Weights of a small image classifier: 32-pixel images, 90422 training examples.
Rows from block 2, named by matrix and row number. Rows with one number belong to one channel. Each number is 128 + 32 x the weight over its row's rms, rounded and kept within 0 to 255. All counts start at 0. After the name is the row's rms in percent of the matrix's.
# convs0: first 3x3 conv, stride 2 (model.blocks.2.convs.0.weight, 192x96x3x3), inputs 40-59, a 3x3 kernel for each
# convs1: second 3x3 conv (model.blocks.2.convs.1.weight, 192x192x3x3, transposed), outputs 40-59, a 3x3 kernel for each
convs0.167 094 [147 161 153 147 160 154 142 157 151 134  95  72 137  89  72 139 100 102 105 116 107 115 111  83  95  85  65 158 106 103 139  93  93 124  88  83 116 101  87 122 105  95 110 103  93 206 132 132 195 140 124 199 119 101 144 165 146 142 158 144 126 147 125  85  94  99 104  91 103 110 107 119 141 131  89 137 128 125 144 125 115 100 102 104 108 111 112 107 115 114 161 171 177 167 178 184 161 169 177 155 158 162 158 157 161 161 177 180 116 118 113 109 112 111 112 113 108 104 115 111 107 116 115 104 113 113 135 131 138 144 132 120 147 127 126 119 101 101 102  87  83  98  80  99 181 178 134 153 153 122 118 129  79 198 176 118 182 167  94 172 173  70 188 188 195 184 186 193 184 191 199 165 195 195 104 138 156  92 106 112]
convs1.167 110 [112 128 125 122 141 154 121 151 144 123 143 153 127 166 151 131 175 153 142 160 159  91 149 160  83 123 168 115 109 112 134 122 123 120 108 109 137 124 140 130 141 157 137 149 167 108 111 110 118 119 114 105 110  99 180 149 137 179 156 141 153 166 168 112 102 117  96  97  98 100  97  99 123 128 127 111  64  80 114  75  78 114 122 124 110 130 119 104 119 117 131 134 106 121 145 139 125 136 133 123 122 137 162 153 157 143 152 159 160 148 152 145 133 131 146 138 134 101  89  99 100  95  93  94  94  95 158 162 161 173 191 176 167 188 175 145 137 135 138 126 109 148 139 122 168 172 151 145 121 134 140 127 138 151 155 144 135 136 155 132 155 147 144 152 150 140 139 149 153 131 142 134 131 125 138 123 111 119 118 103]
convs0.168 102 [ 90  96  90  99  93  84  95  83  72 138 105 140 142  97 140 153 136 174  98 121 134 110 122 153 104 124 152 115 104 136 120 119 134 105  87 156 106 123 131  93 117 103 139 162 154 158 130 159 134 108 145 173  88 141 153 164 155 164 170 161 168 165 161 152 132 118 143 132 129 144 155 127 188 182 168  93  89 102 100  68  82 175 177 170 176 175 168 163 160 154 160 160 161 160 156 156 148 141 137 130 133 130 103 107 102 108 104  93 116 113 111 131 123 120 144 135 135 180 187 180 194 199 192 194 198 195 145 143 144 126 117 117 121 105 102 151 148 148 145 159 143 143 145 132 109 112 129  74  67  71  74  64  59 109 120  83  76 103 100  71 126 105 171 185 194 117 102 131 105  76 103 134 121 127 130 128 135 119 143 159]
convs1.168 101 [119 101 101 122 126 107 133 124 116 118 146 108 143 128  53 137  50  44  74  63 129 130 100  66 150 147  48 141 146 156 148 157 162 168 175 168 150 165 144 137 101  98 139  93 112 124  98  99 128 102  96 128 105 103  85 113 111  38  94 106  98  92  80 126 133 129 127 122 121 135 126 117 143 145 162 139 100 105 148 102  82  96  90  99  86  87  90 104 101 110 131 158 165 149 164 159 142 152 153 119 138 138 149 164 167 131 133 134  89  72  76  95  89  89  87  69  84  96  93 118  88 103 111 130 129 126 135 120 127 148 145 153 141 157 154 148 178 139 170 193 152 165 172 137 137 136 126 140 145 140 163 169 141 105 111 140 104 118 153 123 149 137  79  59  73 100  85  90 109  98  96 134  94  77 121  95  92 152 127 120]
convs0.169 091 [102 117 112  67  71  90  72  70  89  98 132 158  91  97 119  98  88 103 146 111 109 154 138 121 107  96  81 122 149 136  95  99 142 105 126 138 119 197 133  99 159 153  93 111 114 152 149 146  64  95  82 125 155 139 150 149 137 143 145 137 145 166 159 155 130 151 150 124 131 173 141 161 141 125 184 115  75  98  75  57 118 153 141 143 142 126 128 141 126 128 146 145 146 130 123 130 123 117 124 125 111 103  89  61  76  87  78  94  95  88 115  92  86  95 109 111 124 150 154 155 140 144 148 147 159 163 144 131 122 100  98 100  86  76  89 117 135 163 121 116 136 101 119 134  80  87 130  61  39  59  39  33  57 120  87 116  77 113 116 133 108 118 151 147 155  75  65  82  51  55  94  89  60  92 143 193 183  87 109 110]
convs1.169 094 [136 155 158 133 151 136 110 121 116  74  78 107  72 109 122 113 119  91 104  92 140 108  61 123 158 119 139 138 114 121 124 136 128 147 161 162 121 134 110  97 166 159 148 163 172 150 107  97 117  84  98 142 116 130 149 135 109 105 145 121 110 128 147 139 157 145 163 169 173 191 189 172 189 162 143 194 133 119 165 123  92 124  91  96  61  46  70  95  72 103 136 177 183 101 130 174 122 105 121 140 151 149 133 114 136 144 152 162 101  96  90 102 123 106 111 121 136 107  77 110  77  31  76 109  74 114 107 102 130 102  93 114  93  88  82 118 144 133 121 154 140 140 142 114 131  76  99 172  69  92 181 190 146 114  88 101  85  95 128 141 153 130  98  98 100 162 142 137 147 151 128 172 160 149 149 138 134 194 130 137]
convs0.170 101 [127 118 112 123 117 111 105  98  96 154 141 137 126  83 109 120 119 167 130 116 106 105 104 122 137 115 106 132 133  91 169 172 116 122 126  95 120  98 100 119  71  99 118 109 105  37  92 103 173 208  62 148 203 144  80  78  60 164 166 155 140 151 148 132 128 149 124 113 104 113 106  85  32  63 140  54  46   0 132 139 117 109 120 121 125 123 129 121 116 112 105  90  92 124 109 113  98  96  88  98  84  88 129 129 120 167 177 175 135 102 113 140 116 123 171 163 183  81  74  75 133 138 126 142 150 152 127 126 130  97  97 119  93  92  89  74  63  63 166 151 127 131 118 103  97  93 124 129 111 128 134 131 161 102 131 123 189 185 130 132 127  99  34  67  51 141 156 153 109 128 128 162 172 147 167 173 175  99  57  91]
convs1.170 107 [148 145 148 174 162 154 173 162 156 164 150 142 162 127 133 172 107 131 143 144 167 159 154 130 149 131 101 147 133 136 159 168 164 131 153 145 165 158 150 151 117 122 172 158 153  81 102 102 110 114 115 113 132 136 136 133 142 187 146 147 169 148 184 127 152 159 105 117 120 114  73  88 142 139 140 128 138 158  72  97 142 103  55  72 140 118 124 133 122 127 154 143 138 100 141 130  99 113 147 109 106 102 148 115 114 123 111 123 100 107 107  89 101  95  92 117 120  72  14  57 115  46  91 121 119 119 129 133 133 148 140 146 132 120 140 128 119 144 143 129 150 128 133 141 113  47  35 122  91 144 129 123 111 109 125 107 138 144 110 108 102  91 132 135 130 139 142 141 137 157 146 100 111 146 130 127 127 122 119 133]
convs0.171 106 [174 156 141 167 150 137 166 146 133 123 125 146 118 111 158 127 130 147 145 153 144 137 120 122 136 118 119  99 118 124 108  99 116  97 112 137 134 124 125 115  87 119 120 133 124 155 121 137 131 125 130 122 120 129 177 164 152 165 162 141 161 146 138 121 145 143 115 153 160 129 145 144  60  40  79  50  37  72  41  66  97 128 120 120 132 124 124 131 123 122 150 146 140 155 152 145 148 143 136  89  88  92  83  81  86  94  89  99 153 144 130 157 160 136 162 162 138 155 151 153 150 147 152 148 144 150 111 107 132 109  96 117 126 110 123 100 100 106  83  91  80  77  56  83  75  78  78  59  63  63  78  69  42  71  59 105  53  47  71  60  56  77 147 130 126 152 140 136 152 134 135  90 104 112  96  88  87  75 101  96]
convs1.171 109 [ 65  78 100 104 125 132  90 115 127  85  81 111  72 123 136  74 119  85  91 101 142  75  70 149  73  86 151 108 120 111 114 124 109 124 132 124 157 126 122 152 141 124 138 139 102 123 114 115 116 119 125 120 135 129 152 117 119 170 149 138 131 156 169 115 127 110 117 134 127 137 153 147 165 162 169 163 134 129 158 126 128 128 124 123 105 107 113 120 126 122  81 137 189  73 143 206  56 113 176  91 109 109  74 110 117  87 109 129 121 118 114 129 137 131 129 129 124  98 106  99  95  99  80 124 121  82 113 116 127 119 132 132 134 147 152 158 155 135 154 155 138 148 154 135 107  87  98 123 100  83 114  95  96 111 102 137  98  91 154  73 104 164 132 128 118 145 125 121 142 134 134 128 132 117 134 131 114 140 147 111]
convs0.172 087 [110  95 108  97 103 111  99 107 120 109  93 111 103  71 122 123 108 153 104 111 131 127 101 132 107  80  98 128 132  39 138 147  72 101 115  57  90 113 128  94 122 105 136 145 102 101 156  86 122 162  81 136 184  92 151 166 145 158 183 141 164 187 151 172 136 171 164 145 190 161 157 212 119 125  84 102 105  19 145 133  52 114 120 123 112 119 118 113 126 128 121 112 138 107 100 127 118 106 144 103  88 103  82  94  89  97 126  94 118 178 171 112 166 154 142 192 181 132 155 105 144 171 109 148 166 108 112 114 157  95  80 145 103  90 147 144 165 104 153 185 132 120 163 101 103 108 134  90  92 122 131 124 147  83 136  50 129 166  62 118 118  38 104 136 141 103 136 129 124 147 136 119 135 103 122 159 110 121  83 101]
convs1.172 099 [102  95  87 112  90  96 134 114 100 193 139 113 144 113  91 159 106  91 146 121 130 146 140 141 142 136 163 141 143 133 148 137 120 149 136 128 145 157 135 107 145 142 112 147 150 116 134 123 133 117  94 110  96 100 144  87 111 156  80 112 143 107  95  59 107 143  47 129 159  60 123 145  98 149 115 105 162 134 132 152 117 140 115  83 128  92  57 122  78  50 164 156 124 150 169 122 134 134 109 150 140 118 155 149  96 128 108 110  77 121 136 102  85 136 102 116 147 178 105  89 151  76  73 161 107  90 120 123 123 140 119  80 123 134 112 179 161 172 167 143 175 189 174 178 133 169  55 133 162  81 165 172 106 172 163 148 164 137 142 149 135 127 130 130 152 150 132 155 169 158 153 137 149 155 107 105 142 111 137 130]
convs0.173 127 [128 132 128 119 118 119 130 128 127 125  88  94 111  48  59 132  88 112 129 147 164 136 150 157 126 139 139  55  37  91  55  10  86  48  10 115 144 105  90 118  92  69 133 115 119 129  67 152 129  66 130 129  65 138 143 144 135 141 147 139 140 144 140 121 106 105  85 101 108  99 116 109  45  28  92  74  44  47  66  62  29 124 126 129 131 132 136 129 132 136 125 125 129 131 134 136 127 128 131 120 118 113 113 109 107 128 123 122 138 152 133 151 160 148 130 142 128  39  19  29  25  19  11  27  15  16 137 127 137 128 126 124 127 123 124  83  60  79  52  63  60  78  58  88 150 143  88 137 122  89 127 136  90 122 123 101 117 112  94 122 127 122  98  81  87  88  82  80 102  87  95 114 100 109 124 106 116 126 120 145]
convs1.173 091 [158 151 161 160 156 169 146 150 160 139 121 128 140 115 116 119 120 129 105  99 117 132 114  99 135 124  93 116 103 113 130 117 121 123 117 119 108  98 105  80  45  69  95  78  87 100  91  93  97  87  85  82  78  74  95 135 132 107 100 130 147 131  82 118 117 122 119 117 122 135 125 129 128 124 140 140  80  96 131 110 105 160 174 165 175 191 184 169 185 175 148 152 132 170 179 159 157 179 180 140 156 139 167 190 175 141 170 163  52  57  60  66  73  68  51  59  54 138 149 135 156 172 161 122 148 136 175 173 168 170 177 182 157 170 180 117 137 103 118 144 116 119 127 109 112 141 127 115  99 120  85  78 101 121 141 151 126 147 175 134 157 143  48  55  49  47  50  48  34  28  31 126 127 118 135 148 125 127 138 124]
convs0.174 114 [ 76  54  60  51  35  49  53  42  56 128 134 130 105 130 140 114 147 141 115 124 133 118 117 111 123 118 124 131 141 134 131 151 142 127 152 139 123  86 120 104 122 113 106 105 141 147 147 128 151 156 117 149 166 128  28  27  28  41  36  39  37  37  47 146 159 151 166 176 174 152 169 181 132 133 127 135 138 129 144 151 145 114  75  67  76  38  48  89  69  82 130 126 126 129 125 127 138 137 143 117 136 134 134 156 150 134 152 150 148 147 154 144 153 159 166 167 176 134 135 135 138 139 140 141 140 142 104  97 109  89  96 106  98 105 122 132 133 118 126 137 124 131 136 131  91  99 161  69 106 146 136 158 191 117  92 159 121 106 126 134  90 140 111 114 112 120 112 120 118 119 119 145 107 119 102  65  95 146 112 120]
convs1.174 109 [144 160 139 148 155 141 117 131 133 156 146 147 129 139 159 135 148 151  94 123  97 113 152 110  97 129 113 137 131 121 118 114 109 113 107 116 177 172 149 170 180 139 151 155 147 147 160 144 157 173 155 138 152 136 103  97  96 112 126  88  84 100  81 130 123 158 143 117 141 163 145 161 114 155 145 130 179 174 122 167 159 169 175 170 179 179 170 173 175 171 128  40  25 146  70  35 132 145 133 140 151 138 101 112 101  97  82  67 111 108 117 105 103 105  96  95 105 111  94 114  71  60  66 107  81  92 132 136 140 114 103 108 133 127 129 144 107 137 131  89 117 133 107 132 125 140 158 123 122 135 136  78 100 147 163 162 146 133  86 144  71  58 147 135 144 135 128 142 141 136 152 152 156 175 121 124 147 135 133 156]
convs0.175 105 [ 94  92  91  76  87  80  66  73  61 168 149 153 203 190 169 180 156 137  92  91  83  95 108  85  93 103  80 160 160 150 145 187 155 180 191 152 136 146 116 148 119  88 159 102  85 111 144 104  69 124  82 122 155  73 186 185 167 185 184 177 166 175 161 150 137 116 117  72  95 121 107 108 163 180 150 109 118 103 101 121  94 142 149 154 147 152 153 137 141 143 170 166 166 173 166 167 159 150 149 121 110 101 109  88  89 106 112 124 151 151 146 130 125 119 121 122 121  98  98  97 103 101 107 121 133 138 129 122 132 120 123 125 102 104 122 117 145 135 157 159 161 135 171 152 128 114 150 107  97 109 101 102 114 139 136 165 100 144 124 126 152 113 130 126 133 135 117 129  96  91  91 100  71  85 152 153 147 144 187 170]
convs1.175 106 [182 185 160 175 180 156 168 172 149 148 156 143 134 138 103 168 112  62  98 134 154  66  94 134  91 100 161  75  75 104  97 110 127  99 129 113 153 115 103 111  88  95  98  76 102  95  97 106  89 106 116  99 117 123  93  81  75  83  81  71 101  87  85 174 138  91 129  98  95 107  99 129 112 134 170 144 150 174 118 145 137  73  82 100 101 120 131 138 171 166 146 162 154 169 179 142 178 214 191 114 152 154 115 143 169 104 115 130  98  84  92  95  99 105 109 110 116  99 101 172  94 104 135 153 144 142 164 163 176 155 152 164 161 172 158 183 176 168 177 181 162 191 165 137 111 103 162 158 127 137 165 161 106 135 143 138 153 170 124 141 130 100 140 136 127 162 154 152 131 142 137 134 111 136 107 102 129 132 129 140]