config.yaml
model: "image classifier"
cutout: 0.4
stem: "single"
learning_rate: 0.003
Rows from block 5 of a small image classifier, named by matrix and row number. Rows with one number belong to one channel. Each number is 128 + 32 x the weight over its row's rms, rounded and kept within 0 to 255. All counts start at 0. Numbers have three digits each.
After each channel's rows are labels from the 100 images, of 14976, where the channel reaches its highest value: "responds to" is what is common among them. Only what is clearly more common there than usual is listed. The data: stained colorectal tissue patches (NCT-CRC-HE-100K). In brackets: how many of the 100, against the usual share in percent.
# convs0: first 3x3 conv (model.blocks.5.convs.0.weight, 192x192x3x3, each kernel summed), inputs 128-191
# convs1: second 3x3 conv (model.blocks.5.convs.1.weight, 192x192x3x3, transposed, each kernel summed), outputs 128-191

convs0.81:120108108090075069070118146103133127066047137059110118103098065124186140113118133113169140110122180139137115142140148151112173121144126143122130106120098069099132101168146125120139147128128094
convs1.81:197129152132105111145138159172111201148140161123149144147122144113090157150119130213088150166113127074189127240091181108161135132068078106106139157172098119152158147075113181128106101155135161
responds to: tissue: mucus (30 vs 9)

convs0.171:093097129157092129120098098095121108097088135138194102075125161090146123205161076131100130125124072074199103126089088153136088139102100076144118046122062145108127141148109127140151152060204161
convs1.171:069158127134120137087131095155143089184121093190074122149142120056137153101109150130156140168128137114118159087127107082106118099115126134109123124106149162148145119138127119116106089103176074
responds to: tissue: debris (40 vs 11.1); tissue: adipose tissue (30 vs 10.3)

convs0.155:134060114137083070095124108148106113119053122094154104089118107119202144094174085163111137106101068052138110109091134149160114149145140082161144081147059157123122142125176137163131163078203080
convs1.155:040160126121127147085152157160154082169113133189113144134147148056122189129119145138106157135108153092114145128133141074108181133056160079130123148083143156146173131118144178106048073127174154
responds to: tissue: debris (51 vs 11.1)

convs0.97:072099129165118105094132071106167102105112147090104055136110134127114044170094089124118111107126127125112087049119100085049113092126093082155047134122153136109140128068065108130112112068176083
convs1.97:173110119066151140131178098070122156121149117134108139112095096113090137078166101157101123160125126146136131100122123127176061166156088084122121133062107128112131136135120130098161168154094137
responds to: tissue: debris (28 vs 11.1)

convs0.164:081117112098116085087129123078119057128086089134173131053118107079173056190122100145051108045097105085109134085128119159132131082119078069088129057159073142109121152074087118122115138063142122
convs1.164:118200181135106211124161120149141137163130126179100215150140144103086161163129132156159106107187184098100112160091108076098131136124137125130177122122128141165132163117078178119102097071180145
responds to: tissue: debris (48 vs 11.1); tissue: adipose tissue (37 vs 10.3)

convs0.99:142138125119129097113165085148155081134127144138137140115163129097124203085112205067175110119143219125148090113114139133102104129138120189172114117118117140148171117069077125199151149144152141
convs1.99:131105082075102156117156131100108117149118089154166140148084133078091108167129092107000125116129111147102090154110130151109105111148128000154117126128130095109147181109083106040146130145146164
responds to: tissue: mucus (28 vs 9)

convs0.36:155032100123141129142125137094132154042133122123100084094123097150158061105122123082077153133100123143138104086118097125143132071122154102195106117085139144080043096101118094084185100114110108
convs1.36:015159143133131165174134161149109095144133147180118093126125119076149152176154099114160158133143177111126088114179096137127116120132158131098154106122160118149188114147168104185120179180119077
responds to: tissue: debris (42 vs 11.1)

convs0.96:111081130159166120143100080134143102094120175119110110106109129144117105136100155117081110095106084134097067093111102128147154151167094091175126128119106087126168143097075078094142101143126070
convs1.96:089112111048123171088162135109120103126135136147099148117109093083109143087166142078077155159122124121112114093129155087136052139161107090170126104106134104127146140141119156105130153146117154
responds to: tissue: mucus (55 vs 9); tissue: debris (28 vs 11.1)

convs0.21:153119072135105159149111139117110137105161114121093125138108101146092064185097134126079077129111125152173105065099114089118144094136099090143116103122092121099087117149155136038173114124106154
convs1.21:045106088115141160192104061123115119151133136200108069116135118094128160164160114149153141117118145109104079126140079135113084141105158111098156111125118112148170104183154054180066164175083104
responds to: tissue: mucus (32 vs 9)

convs0.146:098142129131095054139132067099114125112123089087078111104119138134104150141122120089129106143089163138148075157113107151075149092091156126142109094127085150111155112157159085124068165119087135
convs1.146:096143083108112146095116139178102094119111139131187190153140170119147109100149134193061180110134103114127191172140163170119126139168133075129142179116124152168173180053066155110195091122183164
responds to: tissue: tumour epithelium (61 vs 15); tissue: lymphocytes (28 vs 11.2)

convs0.152:069146144122070117103107121101119087141059114140168155080144139069182078162135162120085151102106060102146132175091119115145115080150136106101123084186094188093116184149136128178131121090173115
convs1.152:085139119144112175124131105111114108138102140167105196133169160054120160094118140111157153156164181113111121131141105085050139135116163152105158089100099114160153145145116147146111098168165133
responds to: tissue: debris (35 vs 11.1); tissue: adipose tissue (27 vs 10.3)

convs0.19:130103145141123043106129088086127172114190112077069072124102099132096084184102090121104121128052150125112092147094085134042144086046107083189084133102092148103086097115141099100097160091109123
convs1.19:107142094109157119138156140178122066121111108151147163180134145148185124171161165228173185126150113156132150135150114159108093148145175132128182175138175107139131206155153151120176119161133124
responds to: tissue: tumour epithelium (51 vs 15); tissue: debris (35 vs 11.1)

convs0.104:097122123131109112092152075117151094116092156151129099124146138109123179119103159078147127110143222130111082114143122125083091114112075143185059129142123135153155114055070121187140137101160094
convs1.104:200107137096096113137156133124143167094114127120202150118106113087108109186126090132012131114098079140145107174094136186125122117158119000215118109141116108083124162116131108102193165126146152
responds to: tissue: mucus (27 vs 9)

convs0.7:083094124137139143070081119123099077130113130180097092136147080095089122124131108121129078156098136115087142133098130087167137115068069105135120148140114134122144116100173165141140102035081041
convs1.7:094136077135105128114121088181125110137111128197145081147203110126128148183140086111155173114112125108148104060143103135128135140123138116159173147130142099136184180220171093172107102160127113
responds to: tissue: debris (45 vs 11.1)

convs0.188:177098112133142132134107151111105104127119112115155129055124135107126093190133167109124108070135072088158147124131127167129128112120069122134121081176050166162104113050064115190096125057154125
convs1.188:081141150128106141126130126147133151178111144143105160155144125095077160161115199095233102085172170110126091132114133070107143128150144178173126107117143129133175143078065121139102083132149132
responds to: tissue: debris (53 vs 11.1)

convs0.5:142104088165122121102082141062095045116127103156088110151139081150064122064100109086104078158137094132137163051121113112135140130135090101141088136117124123119082125151157177138161086076116130
convs1.5:044135106162130142191122089140117114146155149139115067085178105137102101150185090073155097146096146169087128115119102134116098188111145125103161093110110102140181109200162081220080144128112171
responds to: tissue: debris (48 vs 11.1)

convs0.98:070117138138112083145117085112108103098111195136107087114126188074099112079137196094110093093122138116115055100108109114122141092160093137159095120103153142174164105085117157139152118080123112
convs1.98:138103120081106143119179117111129089152125157140115131124116070094093126146127081073060133083096109125127091135123130133090112126147114043162107105119128145100166144128144071097185175124114153
responds to: tissue: mucus (55 vs 9)

convs0.6:157111101169114169142073133096156124120118128162091117188118098163135123087098147122116134182153114152156161113118092105119103095163132120201137187155188152096058171159156134111173101115137151
convs1.6:023122085132103142150120112097106087142158154139107077081142090110158113123145085131151119162090158129141075097148106122106074151109160135098161089056116100121187073161148074175092153190091129
responds to: tissue: debris (34 vs 11.1); tissue: adipose tissue (26 vs 10.3)

convs0.161:123079153137093142071108145082132076109096107151179099105193148089156080205146088132101123187125061084147121117104084131145094106126074096119107076122126134114101145088079143164141127082148115
convs1.161:053149131104154149089088108137136135161124123153074117130130134045124107106091161144159120191152180127142132113128080107100132124148116116123115092117142132141122113114107119120131079144158054
responds to: tissue: tumour epithelium (36 vs 15); tissue: debris (28 vs 11.1)

convs0.159:079106118127114122083132114066105095115118088142162109072165120050146064183142111109084104050078088099117120147081102128138135112107087084105114074145090149081086129104087128148083155057134135
convs1.159:077192122125100166093138144146137116166121126178102226141135119079140148145127108187161137132181172129113124127123071093099119126114176141109171107133139168134101180133112169098154114112198104
responds to: tissue: debris (35 vs 11.1)

convs0.75:122122145113108114091106153105133106145072152072103094101078138117169092135138181154114144063093121128121066077188119160140146131196212138163164087119092111132100139162173154111099115122123074
convs1.75:112123134163128119170130099106080148099161158104132128184184098060085112182080121196102124140035094089197090203086104127126132185098068126154045160136143110106149127075151199161084131107141149
responds to: tissue: mucus (40 vs 9)

convs0.13:149093097121121089110102127056108082059139102108104139080110114154120094126136140109112134143151105130101154140137107092114151089157060096081116145130140104092071137101165102138116143085115117
convs1.13:120111170145138108151130127133172135084163174098130081157135089120117148135113144088125157092104111166143099183132127167124123163186158133182184211126157137115149135100140033165189159142136129
responds to: tissue: adipose tissue (46 vs 10.3); tissue: debris (36 vs 11.1)

convs0.16:172094094130124100090080152088131109059151120070113120135137134154203105132117122148106144136111157151127159115194101097110093126118127122206104141121157150122081133090149110112176118093120174
convs1.16:042162136142146148170141094106130089168134136186094078139150172134161115184130129136168141149140155117148062098156069147088097139113132105124177128126139127155182122137143048186107129201106073
responds to: tissue: adipose tissue (49 vs 10.3)

convs0.115:098125147163129121118120139105135143102101129087123085137097129146112015165136104157136134169107020154078121050129101106108117088109091108102088134108139134104063105146152121132101116139112126
convs1.115:178133186170167133139168137180175165125156162130128136102151110136122150105177181144148161125149190109168108150155150096157124156149076171162206150143106076158171107113104169161162140157139082
responds to: tissue: mucus (53 vs 9); tissue: debris (43 vs 11.1)

convs0.11:126077147185117123108093133088136134074157114100121124184139109132075091108099109104095087143108125159121165105127117135145119148142141099248107182145161133081061134146139182110164092090136095
convs1.11:077174119135122181133100094132118062157098148188118114143138097100157126150112126123110123163123170154132066075160064137117090125123135080087160092131137147158185118189164135180104185147136066
responds to: tissue: adipose tissue (37 vs 10.3); tissue: debris (31 vs 11.1)

convs0.150:123140130127111069147136075110118138117141091103082117105127140112115152128152152099141123147091161138128080150103103189071161080092147140156091098132110168114144118158151094131097143120100117
convs1.150:071150098104123133056148170183114095111084155124168182137143182090147099112166139220102183091134112117139176148151132117128139142158180091132117153094149131164151208063089162130197106122168195
responds to: tissue: tumour epithelium (39 vs 15)

convs0.178:058122114111120081096126106080127076130100096109168137069122119086188098169151112128115134114137083058160136131101122136137115069134112127087152066155080144107096163090057107169146129074213139
convs1.178:115196128142111167119141139130116111177124113214110104151154170085087148148126138120154086118142127134108123206102077100081147136125145114096154136128120143174148128122091146152049111109192065
responds to: tissue: debris (50 vs 11.1)

convs0.30:195110086143162107140176164085127137101148093112085066114126084108113064114079085116105148076084092108148159086096102129054107075098076088122095148087139115125053116097104133133112122071132146
convs1.30:105139118095135125165211105129163084137142126113131190145136123139159135155154161188173143107150153119117121165190119142107097101147187147150167135105147129116139164124083152117169088104134158
responds to: tissue: debris (80 vs 11.1)

convs0.8:154069098135146157129115132113083158101145119117089085119117076160107094134091138090112090115127105137129169101111125113131156060086132104177112132073154101124049104080082160092121127067090114
convs1.8:059110152133112171219129111124132122146143117120117109155151080183163126174153092105169136152141157154103088145138124125130108109170131138027190096099118132143159116161119119212109168161116107
responds to: tissue: debris (44 vs 11.1)

convs0.29:093077103154081090070105172095126102102158139096113125103140137108103105118146077099124091155087187081140158071133079091081128095079130144146114096080107102106047092085127107111155129147085116
convs1.29:111158111096162157178167130125115110127128141158104074121150207089143143196143099156096145120151110117113097134161062177107142142157131053083157106153154120160141153133168094198130170186121056
responds to: tissue: adipose tissue (38 vs 10.3); tissue: debris (36 vs 11.1)

convs0.56:118076136100183066106143095132166178123098114109094077110132074098158136144072103165106114143089078149165125125124113129122134114067092081099110107115151091097107129118164090127078151084105085
convs1.56:092169120187146131136142144127103161175143137120140182172129081153127100140088103206115140129100166147175139117123074124139147154079110091124113173151154140089135173068066170127128071091153082
responds to: tissue: smooth muscle (42 vs 13.4)

convs0.140:086127118157126127096154072101131111100094148170116100117145132129113170133093130096128124130146183161082095112167093086090109092151068119164025111150139128159148118077083138198131138083160074
convs1.140:187102136110100098148138107136102181081135159085188152105140103100104095148123098149069132090089102148157134157116135139127125131162106050226123106146089121079153157102127099140197168100153132
responds to: tissue: mucus (26 vs 9)

convs0.17:079161156177135062068137081058133121122089094125100104153074109101094144116107086127099140123085153136159069130144129120121155118077186095132108140130107159099139162153148097106101210132116150
convs1.17:129173055118145115125124139152087132079140099128191162102151135131123125113127111170053161128131114121089145167156136188083161139170141010055135145115120153173184136133125105086129124118173149
responds to: tissue: normal colon mucosa (65 vs 8.8)

convs0.52:107124127117112070083128074126142120119117063084091106094152110058138154109133104145118120109100134128176155119112127119107129097067069102097122083122112123096118113109160088137053139123141089
convs1.52:115175107142140136130164129089102157171163128135136158157138130147173100156119118218072161136136155085141137112171089140136154167118107058130131162159110138130141193068061155124128127106182083
responds to: tissue: tumour epithelium (38 vs 15)

convs0.128:077143135195139124130094087131123104131141148107108115152117138186113129117087163139120107163160115122094093078146087101128182123173125105203103135160127103120161160097080082109135108153141086
convs1.128:128107109073141133131159096070083155124149149095115115115093036108115151059124122098074139155117143152090131075109123100118046165154123071173132092062114101085141112179160131113132179164099131
responds to: tissue: mucus (33 vs 9); tissue: debris (31 vs 11.1)

convs0.173:053082113077089041083121098118122063117113105102135126083135131114152101130167111138126072127098106048117155089115138125141152100112075136082101066144088096117121112085120106161083173068101205
convs1.173:109132137110147165117166122158137151194125149152155155147185168149133189152160172099099141168218173133140182142125144098142211125167126022117171130133159136206139133109097165150122174090173072
responds to: tissue: debris (34 vs 11.1)

convs0.12:123053125115120079093092100092070075070158104089104071080139123132120110152143106100121101133109076131128119142116100094103181092102087128110089122088139088081070085072153125099022121055074111
convs1.12:063134135125144114090117138117147128134170170112148061201145090145128134130167150094163137100114132208155130106143088168125132163146142134133169197132154098111136153106133128204162164144128072
responds to: tissue: tumour epithelium (75 vs 15)

convs0.80:155114120140093070057136121041139128073060121069101113161066103148130111091138111111141109138133118078111122097159134153105096133115143110112155128109101132135090129120145136097074155164155139
convs1.80:178098159149108111167137118155124139123154153101205115119170138091120155185091130149035109133090125085160163187090137149142128182103129042153137128125098092137163126118132158131068104125135208
responds to: tissue: tumour epithelium (48 vs 15)

convs0.70:100074131115111104117114113125138090082087080102086111101127113053213136134081123160129166074134166119128121110177130132084142147097050113116128071137095123098113116108143047119073160119096123
convs1.70:094122132133121108170173162108146191101181115095149079148104155129217104203088128189065200139105131082147142135178071139172108147045126026162150193153095119109132169109108099122142153102115072
responds to: tissue: adipose tissue (42 vs 10.3)

convs0.147:127127094084080047125146132104136133121146086103075137102140134165131117138150146103130140139094165097163115144134108137069156064106137135100111126153118150118083124081096123138137117136086155
convs1.147:164135153153169157113193184159134108140125188173150122143155196149150123161158183160140144119162114143182176096156120139142140173142114119132163154095214099158097169046067129162182126156176141
responds to: tissue: smooth muscle (42 vs 13.4)

convs0.166:129089117086118126079122132092135095117112117129173115054123139122175098216173092141037105093157096071156099108149118159135111110090088076132170040124053139133084130062050118132104135063165123
convs1.166:125176185134120166134136120164151154184134143163087200160108154116048161153114125122140089083177165114110120154073078066083130125121130126103152131120143174154125140056041144111097099087185089
responds to: tissue: debris (50 vs 11.1); tissue: adipose tissue (34 vs 10.3)

convs0.126:112130093138151087113137089136167119091130163119117087145146135155078130085111147072153101107135160138118089068177136121137108097170116155189092136094166147142136095066073134173134136166134123
convs1.126:193075142069110146155152161091100146120124162116169141085110077113093105121090098090053143083126131166101116112124141117149127122170134039187108090109140117097143116120119093075187187108148170
responds to: tissue: mucus (52 vs 9)

convs0.40:195127100121138130108115152131147055095131177100097125100094095178181113132103138134105155096086141184138147117165142109149104095076090103177109098133085177123111118137120112110147086074106176
convs1.40:105136156144138122166168070139100099166160134165111063139145096165116119191146126068188141128119108105108077091099078134110097134127153130144203118123127089125180119214123070156049095201101112
responds to: tissue: debris (41 vs 11.1)

convs0.66:107077114080131121082147125116118141083041115058120103129108050086108119066113181145140125186159074106155093126142166120130156143104133116186086144092120092122157143130165108128116139103109085
convs1.66:131138146141124138146131152203107188168122141113175164169154067150095166177090107174092117165086176099164123173108127130125123161114104090136122178149128143114141157108130159134122053100107161
responds to: tissue: smooth muscle (36 vs 13.4); tissue: lymphocytes (34 vs 11.2)

convs0.125:117115140153176117127124059109153101077142160148133106154164197117121135148089181072125123117145149162106081120172104130096117124186098142170089143113176131165141123064076110159138119139118100
convs1.125:178102091050117120118125130092112149106130148105136153112110078084110098103101096096050137100104117156137098117101143126132083122176095048186101090117104106069132142140151092124216177140158117
responds to: tissue: mucus (27 vs 9)